Weights of a small sound classifier.
Training: soap at rate 0.0043, 21500 steps, batches of 256.
Data: trained on synthesized solo parts of chorales (CocoChorales), 39062 training examples, 140.9 epochs.
Rows from block 8 of a small sound classifier, named by matrix and row number. Rows with one number belong to one neuron. Each number is 500 + 25 x the weight over its row's rms, rounded and kept within 0 to 999. All counts start at 0. Numbers have three digits each.
After each neuron's rows are labels from the 100 clips, of 14848, where the neuron reaches its largest size: "loudest" is the band of the loudest frequency at the time of the peak. Only what is clearly more common there than usual is listed. The data: synthesized solo parts of chorales (CocoChorales). In brackets: how many of the 100.
# gate: MLP gate (model.blocks.8.mlp.gate.weight, 384x128), inputs 0-127
# fc1: MLP up (model.blocks.8.mlp.fc1.weight, 384x128), inputs 0-127
# fc2: MLP down (model.blocks.8.mlp.fc2.weight, 128x384, transposed), outputs 0-127

gate.129:463504492507508491499477508502515519471463532514505545490486535507514493500486499489483491446478485490501458468514416508509542535517494491511482522510494506513521498465440478489471526522498486504435498497527488426537505516518497479550449500505499525514529510481460535527491474507515516474511487464510461535498518511532529506482523509480537468513488480520521543526494526491522522510513
fc1.129:516511549528496482494500476491503503503532497482482516501522499481493461504498506539557498492466552529533530496479521475557472475452487543521513498499497539442515508506506475507557512457505527491475461467496519552510524474488530521505517470545500491533490506497531520543525532483501455504492501520458508484472538506492505523536467452528504516487500505478523484479478480495506512484528
fc2.129:488534500508522508491519509469496485512522521506465507485480498479488463507500487532533507453488523483513505517504467503521513472474513491453484475542548534423521548545525511491522527498485515509423487455490471490485509493485543485494522449491516461493505522497501482530500533482505516494482491579511487482491468516483487509525491479532523507525506546469528495512471460490515479492516
loudest: 500 to 1000 Hz (65)

gate.258:499530460490497492474506463520481439506523460516557523470491505444508497536470510511523514523498553510500488444508511515521542518486476476474513561479516506490525504480543458494515514463492486486488465536504529542514512552529526523501508487505501493461514451496511463473467502528496488481524488481477511500508483494494504465511495536512512513544483479536532503539512506517477522531491
fc1.258:523545493467471509490501474531457417491526481501545515489511507466503477518470492522504525522526564533513503483502533513506538487496514474427511544483501475487507501493538486521535506478493511474461475528510525530516523560494544529474464478502511491488471466510491493479490517503494477485491479451510514506500496506475457515508478534500504518526485475522515467521522465495475502527492
fc2.258:540555470515493482507495478509488482493488486526549517532443492448467485523452475493512506522465479520509463478474504557490533508516502479473482509508467483521494506559492455475512520485491477442488500516486470523468513528525555521513487485516507536494468464483477513449484504470487464497518476509489514514502447492505491529493519535513527530491479485500512478511513490467497491518541
loudest: 1000 to 2000 Hz (41)

gate.253:496500528533465502497441553518509576514511471524493496489461501484491515495481505507466476498516475493494508527502469449519490589488491485479501522522501505475494459530463493496520511478453502515547527514496476514522507473522505515485527505535439475515536486515480525501505504495489495504525510541476478524481483533476499491469477450449480490496470510497517520490531511525484539488499
fc1.253:467520520475460484489563457526478480472509517479531551501519483477475465488469518505527503508511531504538509484494513518497493464520489492517480478479514496545481514491521511493526495485559498521477467499499499514472499521479464453479455544532508511488510461500515492516485480475495461490479519539514535474524523480512498511512515567545499532510555475529458509501463517494488522486540
fc2.253:470481514534482536513485497546511471491484525470501513544514482527498514468533493485534527477518528493499515508502484486503484536490516447538472551507527520461517509498485483473482505479517497500523488506514519545492494503510540504495502507527488495523493445523485507524519496469464516517525489489494471431461473503426447481456455523521491550497510515502514525493492477525503443491495
loudest: 250 to 500 Hz (68)

gate.63:467483501488538466527461472496521508469479500539486516479483494495501465439485477520495466525501503466493528504527497493484493509506496470537452519545534516526525494528513505479483522509483517515516508511490494514506519530523456501487542483533547489469480496494481541491500556533532507492518523500528449488528510471511437537486524507483532483568499529466451519488489515493485522479504
fc1.63:504488492471472549487506486502469512501552482497499457511538517472544492533483531456477464513490533482499457515505532497542494460487492506516474462523502496533477492440503482479551539513531475556528537495474508493498463474523469498523471564519520500515508505505512528542488499483533532510531460525521504524477490503464493507513506468508491481480503483474508501480513517520510509546471
fc2.63:527478546485501484459514492494508458490516527525499531529539499489509505518522515482516491534522480501496504523518513481529528502476498484545452505486554496532492505500474497478550536476515501501539511509437508554512457481481505481510516451470484497527439496490488507549489500503450482516514472511528509513469551444473521471493513466486483498514494508508534535494489493499535494511544
loudest: 500 to 1000 Hz (77)

gate.196:486513506500478508455488452483464463519525490546550506500530535540515464532499506517543451507485498487517482457521500564501527503518510484496496498488502503487522484464523499483529471496539512542506494501531482468482522484489526488483510510450515524471507466520535527448538487475483534507509503467477523485535496483501526513454523530497510480478482490530485556501523460509465499482469
fc1.196:573483524500480463505480465520547541487504500505477502498500474518518511504480494480537501504529502519478560514524498518476503496503513487511516537498477492480506488478506484518486527542532503492473576520496505481488448486486480512515478483506466493476497513454541475529484500591479467504494487493485470497512475526445499508512447510484550503504503493525472543495510472503503483505481
fc2.196:534481528536521485519467470489532520475481514517518537493489473510544527537476504474490522479521462504496535512497509529475537499507525490499536542475521488485495516489505483479521493516501497495458562510506470489495427495512473535502465474502482493484495520476516461515446493599503496510477492476488481500498476498476527485528443492478552502483505489509487530474490481497515462495496
loudest: 500 to 1000 Hz (69)

gate.127:508460465503510505486489465496535489488439440489501519516536493532542483528539462487512528482511521475533484503513470518449510467550527523495475550509522506540495469529513497491541524465528501503463486487513481481515520513471469516538524508539478510493510523518471516482491534520500478460513493511477483520482469511502501504488519451430526480519522528518500474499526483462483497513512
fc1.127:502528519518493474512521442496494537520484542467507513488490461492491512497514495492500495464492551495517547543544570534512553505530493514507467473548465474477528504479477481472483537499496506490499542495519516528489503493480521477482525497485488474499525505489491543493516504467479499512475474524434493502525470540505499498494533508552483479495421498505500536528492498496478511499504
fc2.127:488546543536519506527509486490497527516472527453515515469529483436479518514563524511527462528470484537503534523523514508510548483508492460499450498512437499490487494461475477477502508503528519552479481496538552492487457498508496484500475481488496474492510485530485510508488469484501503460507442502462497520465485532508468476484512513504498504516458527471517500510501505498483498534490
loudest: 500 to 1000 Hz (76)

gate.35:488506489492514495507529511514474490472510491482491512504459471455487486515460533531488506483485506517499519500492492470507513522496462491516491499472501519548489480484494489533524484520514520509588477489500506500498562525504520455531521449521512483480516463454535476479508496452466460513474519514493502517504514478505504494524521547485492468486526469514499541498470555492523568485447
fc1.35:479556522488514509490533504517472510493503467502514450490487507505479545517502492486472444520511510528471455510497464467463530491456475498494474530489507523486527521486482481495503555545486507532520502478517466514476506479495515514494509508573504469472458511497503502459514518501554486495499492548540533483515452498486493512534505536509514544484477508449507498481528516511475546491509
fc2.35:506478513501501517530490523522516459495502492483494507506438495494476510494475539537499464513520503501501508528471491502492479508551494470468498457495517446471461502521497491489502455480484511479492464452451442487486485505498503491517562524499508498481462505476522522518523561460477509494525480517506523522440500460507553489462489520520529538461542491495501505517538506520511505503511
loudest: 250 to 500 Hz (67)

gate.162:517527451497483486459523498483484505492509502480523506493497494521504457562500521525495528518490523484515482439467473508533533489539538475483462530484523487488470466520508505555525522512499512531479498552482507494544524539512521483480537480484496472546491512520478491498498510497510473492529553515498442522509471527518513471496508511477519488560486496539530492481546467477513490487494
fc1.162:504511478447485480483488502482494522524528516483514501500501490520478496554542501554514522503504504500507470465497483507498489444489504415491500530465526507493444514513495488506467496511476488468525492541479524500551535526523484509530544484504455500546447525541465512477468509511507481477499499527502496512495496482482494512488517502514495516517498505558499476497507452496463542539463
fc2.162:525509476503496466510502537496481492520499509469502514484488504475497539509532520535556551444495527526471468540545550500514568464464461536505533489493495527477522501507499487539503534497486495469494466488490491500506502502495495514529507455501491521479514501509499529457468482514513462497503502545503524490521501490466535517508522505532528470510536483545464529523476472468510514531456
loudest: 1000 to 2000 Hz (41)

gate.155:548528477546501548519455514447545476505480523499495537518521467489521510501492503511523442486531511484502481508518430512470513472503491484487526470535529497507533515530519517539471468487535497477518487504488519507477513489506501551487498501509479490508507489548472490497497525511462516496510534537516455513465543446477496511503505456477471497491548523511520487513485469518490489539479
fc1.155:517496466508516459537477513466488529517497448482524450508505503516529545490517481507485497549515528501527488533506462534518493483491521475494472491495521484523526537486522483514468508469503486492519479476541541482459532512458486549488489504528512511510504484444469479502497474528491504493490547541545485499490519508474487448476464451521469455525462494476539478499480488494519485504506
fc2.155:523494488480489453569458526467525522527521480489527509496491533488495494512510475512508530519498514525545486502519503531491497477508521493501515513506483507489466517490537503503473498479545518483514476482550528480483497461499512528460507496513503519498482517485461469504514458489465559513510582509529482472501536483525511456471464486515472472480463550467562476511506496490509516511487
loudest: 2000 to 4000 Hz (40)

gate.95:475510444506565534485499475469502498484516469493507509485442535463487523500483489533475528463526470475518502457479478482488481509468479539486517502475527481489464528488491520528504510508502514541485512504491497508495500526557537501497473469525523507518502488490494501512520449496524544476501470488557454545523505526473501468522510508485488503457522481461495551474487535488469478501508
fc1.95:518545497484563533495474475497491507488489465512484502517476512462495510495526483533499519460532463468554495435505502473557518505490501540468503514477544466481463538473479530526528520485514521513467484464487511544482503483542563496516459469504513503534514491480513482488550472470475502509493475518502518515523523530485507470495492513508536480462512465494524511515503504515498504485505
fc2.95:468523473503485488511486525519511499478476489481524465482472496482504489545523532521511524487508505495491490533522515476466508491532463445465482479485500520463482534477471474479503509475541514553486508504519515532463491499510500500569489478454547550524512527507450541495479510472489478458483451506508537495535477506472474507494512546468483495505506464493491462464522462509479479509488
loudest: 500 to 1000 Hz (56)

gate.380:493503485506500475502504484475544527534540488508460502499466547515473495529470486518470536523489478508538512518526464551489455543499488467502449488470542508550519425481491453477460497487474480495503474497510533528530489521471499510494456489493497473495515504527485506490479500494506477505512516501471489482526510544498487507515486462493456496523525508557516542496520480481466524512472
fc1.380:546506555453525509508490485484465472496467470492515536502524446505531511519557520493499494493479485476492490487483528454508501484495517553477511515536490521463471567501520514545519543533502493502506507530462456446517513488548485501497543488497507520527485480516506483527543492508514495523506503442555493470483521490512479496492490511511519500532475502488505508519499525529513489459502
fc2.380:540516486470501520526554492473497468519485489494474521529498488484494494494511524513478503522487480458452518523513517490488484509524512472541525514492516498490536476546494494463507476534468483522542495528431504535487491516472546498482497507516526508541524482525458490536483473483502456517467519452474513502495504458516486505498490481496483488542472491476505489550465508461501469453445
loudest: 250 to 500 Hz (80)

gate.225:489486510480471523519496508496519496522548501496494534536491498448469449500498485559499512503568454544496495504511484526522504496509500549470482504489455518495503492449467480500479524494501546495512483485467545520503523485508526458494463474490563501484490522521492459458538489519531515464489485493507475526482518501482509503481494489493495534524479552513470476471455527514497494510467
fc1.225:486498451481540478534477514507508517500508512486556472508495491452529517473510466511540538512520479523508519523499532513460532525521504487488492489515501486505542495517463481404523540538491485480546486496520515488519521472501496514536476475530537523487507475542492492483473467514505480473484515529469502458497457524486480535497506496500509491483529518531467513526489481495526458491460
fc2.225:464520533461549491502472527484487500463509510503525534537507498443482527476496489476525555545502497499513502505496507506543542494489509490486470516485521518502528517494466482483499529516480486473553479514506484500503537491535517519478473501529489522486499512518511504520460516490474530436526541504516535461459495520516486503467563514500484472469547497525510501517492485491504442475456
loudest: 250 to 500 Hz (98)

gate.182:490508503492511474464472491506518517502531499511459529500452485502494463460521535519459482478544532498497488538444490488508501522496486473498495482491474455461511491477501513502462467516485525415510484504503530513489472476497490495484466493508554509543508509517488475496475508537475464519519523492478492499531501511488484465476488503522498536542527535460472545466530565508483502500500
fc1.182:561485457470493476473526502509503500508510512517494519532448479484494539490496503526472502527478525530515482543488500496493497472485456535510532526505499483488450536514526498528499496568474495523515531526518563493497516466485496489504472481529505491526506474515480468522483515511470505506515466504473568479504476487451449492486479476509488484523493560494474521471520487534466483505521
fc2.182:487505535504490500520486513489499488479485470537525539510493472482527497470503482517480537538485526530487476494535484476502475482493456523497532507489512495516456491526496522503467487552530493481534543481475506474509511450495499509511477489581500467492429479546506513503471482461473503511531494528517526513481470473477476466470483497473489481508494536466499530509510445473555494497510
loudest: 1000 to 2000 Hz (86)

gate.210:513478529479517526508499499509507547505507499483564508477509482494523492506479507509528480450465524517565519516494445521525526510477512468465516482478538479485483490516517475529486492499508507526463486481501509496508545461496492459517458523493536528496490495485534489463520512485503515472554521497510552538491485491500453508504482509482479463469521498534478459458486471471554472492533
fc1.210:524515530522506529494509475534479553519512489501487485544500471507500512526518511474484513444512516511469528496478460502500445538471516489503515482517481529493504517535531463528504498469512506547487515502451532475530530514505494471482525476531491490485464486477510460487490521461470487501496504461543510511501520494512528488516466524501442514464509491464492495444486485512504464518579
fc2.210:556528500517505523478513481511449540545500477490513506540518483515476497514473532506495503425521529522477515495461493514518479513516496531525557502538505496480519532542521492513518497471524532516510524486461517511544485515504504459470544528522500520478494536501488469514492553475503500520486482468517513523483533479514486539476445499506475528481504500483528532453503484497478496528535
loudest: 2000 to 4000 Hz (34); 1000 to 2000 Hz (34)

gate.89:503464507483523513470528470448428521524489513527539472532493501508539477483485508491481488477465544529538485529531505524484499480539501493510498472503493502526473483482497513478515484487538486541511535505486480519525458468495502509549481496504478501475540476520483539500461503493519490527468495550477497525490486487502483467501544507525499537506513465425456513452479498487523508503515
fc1.89:470517508489542447472476458470481506483480488521525521491494509483550538465476522498507524488497528521517489511462491544509524499516491499483489455486502488502544517481477506486504483495520530537472533454515482505512467522531490505515480509447499516543481505548498482527496446512510534495503515435481479512508449493497465481524539509491453539459469521492497468491540501493477483521514
fc2.89:500506475474537484491468511479529464499525513518489494500507530492523493520517534488475538544473506477504473505490536538507504486513528503481502475486495438484498503516480519438505485490494561527453488471550488496425479526511477500520459475468511483543510533518511501511496482529480532484485541482475494492502474469508484495511543445509501498476469548487501455483490496504465495538484
loudest: 1000 to 2000 Hz (37)

gate.230:520485523503488467519524532496519522496478481537533514488514501475511555523485511492455479503488505548462508525526497483481543509497461529468521504508504483538473514539506459511526499499513462542489507523498495526484535518440479488519503518484502544486521528521497496520496525507527463500525445480527463522511502453467495454470511505481532512510496459450496476450489537483474517493464
fc1.230:501518519500498509492516497520479509502494543506495462509471489519472477521531539492502488545530489524488479488491497523509511505480503511481489521476490532492478506432489508494479548514509499474451487539510517547501471506545483489476444488502512447526478484486509490478498444504486499444495517518560522476504547544507510515531496464538504523484487506558451524517505461509452495494519
fc2.230:506508504482485552485503515494469533481511519538531444492478490516494502516520527493506453488493524498562512528535450458524497468532512488479491512460486490464495504500514513485483521488433510476480461541491529498475498506525495487467518487494505472549531485521487494515496509483492499536537492541499543484512563519514494465539499508497501479494470498506527538501503462471512464489440
loudest: 500 to 1000 Hz (57)

gate.242:526499510470527509504454507445464514505468516518534471504484504466555472483491549538530510478508512514527504505488508441524516524508517472455535486478511481484491501500475452458473500488520506466456504489514548487484483530455517495519517503474470468480486522490504527511500516504525470522473523494541525527494497480509491494475497502499455461500489525514468502475531489576510510462482
fc1.242:473507498502535508545519531486510529468505481482552520483492506478492466527502492515448486544459490535494461505522524543492495488480479529498494514470462446496455493485515507480491507450496480489523492472528531481490523485506472513471500508500488518469495501484509510494525555521490544550498460507489482479509536483532482464518489508531492524536510507462526504520477512425464538526493
fc2.242:498486509505535515509511517504494507481497487432565508505482540480504519485482495483485467512475471500467548518496478542472514467499507532516494488485494496502461472491525476479406543529525483510452482506540492487492505486517505524509529538493441489479501484507509482506535546525477522524492504531503453508511530500535519453470510521499478507490496502501502483462478527456536518494495
loudest: 2000 to 4000 Hz (31); 1000 to 2000 Hz (30)

gate.66:468477493519514498499510508512510542508503519537524468513507522489495490486485516478543455510462470518517524516535516460520521481491486483492467497458506512518495535470501528492517507521502461497516537501505484492508501464550487501449539443482497535489478552507506495504512583469492534445493501511439495496485510454504462500453484497498514481520465524475498484511477510545482478475506
fc1.66:482504518484484525514545533456496492527518517465508540491504493533468525480460480506491512541470490510422490472453497551502488478510466505459531493499468491517495511514491470495523494520485544508468517515437472504518535501481503536504510541517492488521467521520556504466521513476535492491510455471502522501537493505497497503498527510499477483465458530481487504529519446519501539504491
fc2.66:463517476509489480530529499469533502497485499480487482465451523500488489476480487540521487488525517500446500475495491517484493511484469508465489491506500479482505515547480510490555520537464441508498477526487508472487533570428546510482476536498498511532478531523522503507519474474502515468552507525524516500509527503482528500505494520525508499459485511505548456507516513484493518486442
loudest: 250 to 500 Hz (70)

gate.188:472481455481467462511486461492466490519528489512528519517484501517538483530485500525507467482497485535484493506516508537511512467487507498528511491467477461488518457499472488482462499493522542506504526520467498477537494467542530456525515535482515572489486552512508493453517508490478488485511534486488516539477511468536497501511513479476469510491503527533523513484552473454486511513562
fc1.188:494489457538506496488516487554498491476523468453509520504494491519499550498515482479526546479534546552543519500475455509528504490492505523515547477517498483511517458515470533501501505523511473489496528507501462472509513506521520471515467495511515512495506466519513502493538488487496515499464521493454478453507486568497503512525505479482454487527482557477507467454527468520550508515492
fc2.188:496490511550530485503531478542508494470480468503488505514479501508510533554529484479523548477526545539541498491452477530498537485516514537486519490527501446505508477508474537483529480543469463503496532518516456510516490515528503470497480468508530483501457506522497480497553488504479514504452509523482504470510529561518527501544510471486474498509492552475512498494515465506500515487480
loudest: 250 to 500 Hz (66)

gate.204:474491460499473492450473533464462487520509495523524513491476515493473521506508505491494494492477489501521471511485492503549498480505472466489501487485438503507494518467508483482497504521507513557509487509496510510497466529485454459509459504505523532505494538548485497442486495535542507466551494466524570509473482504503541532572460491541491493508467504494494479498502534486527496497519
fc1.204:500495469489489499503519528570539533479510532528451512503495507504509523506522482511483473471456493508495461556544484506505531495536471477525449487495436501500500485463490498490456561504502495458488494501501485541505462530500467466516481480528530512550498497489494525484510496463508468470535469479511476454500483467464508484480543520529483511469497501512488515485485521491520493496478
fc2.204:515492451458456527504499503499523526512492528493475535486505505518498516470499472519505479449497494498489486509547497496492530560525513513515442518498500485518512473493505459503510500492513503484487506545498482499540488490526471544471454495516526503517476489491491509492533528532524474529486494499569455446476497489465507445492504544510538509515498466483518518492434460499511482500464
loudest: 250 to 500 Hz (87)

gate.296:545502564483510464509526494504517544449488486513524493499455536463490506533474465534483493504477478515515522509467537533480502534462443517499500481491486493508497517514474462528476513508498432542507470501515512475467510501503515504502507463500517516469481515510487512481519537520486530545526506476479483480447449482524480496485531482472506541454477523498487478516513482493491460510516
fc1.296:485509480488500515540508523530486515529481442504511522490509546519468513521503481480472512538541509522516507490532494474477519540462495531520526519476515530508481469522481503504492475515454491540512452515492519479518513477582503508487508573534528498493539487517480521523509450481523486508527475480515453466507480523485502515537505523482491485498513453497489500491448518467486520486523
fc2.296:476511495486493512489503505509512523576483456530473456458531466473501495546501526441505513487512487522528520486508447535494550578516495551519493492488503481481491495491520515471526483485517492531466502497507478509521519467488493522483515495503485532458485505456514471500491448490484512518452459507488474469504465503491498461524524529461518494508477485463488501492509502490486459496507
loudest: 1000 to 2000 Hz (66)

gate.144:468506501466476520501513487471496475506518520516481479489507516479532524498514483511573541496481490485515493479520529496506465445468466536457534482470542524507460532548470495507504483487502504500509528501487519501510518462479510466532498475543514470545486486482475436470504476532489497517518529493473512497521475471462508484504508537439481508489518502500473468487451535534492497468487
fc1.144:457490518531497521491475499497503498498500501497521569454493483500489463488511519505453473506472479524480513476502474527453504530533525548519504515513493463507472437471518488458491477497508550473506539499466466524513523529516516517505518474516516514493545489540541528516523511492492462498518465443515494482491532513519481465525482479503510490504523511519462480510536531445518512488533
fc2.144:462509519512493543455500506495474461513540515504509476461492498489536465510495499459525458553471511489497531459502511497484468550530513527436465534504529508525504469491508533514472522477451502495502541523528492457501509518483502544475532479533548495493502485471462563513512535509519505506489497493504515512500453522470464502527525495488510506542492496486523514486531506481528496507509
loudest: 2000 to 4000 Hz (34)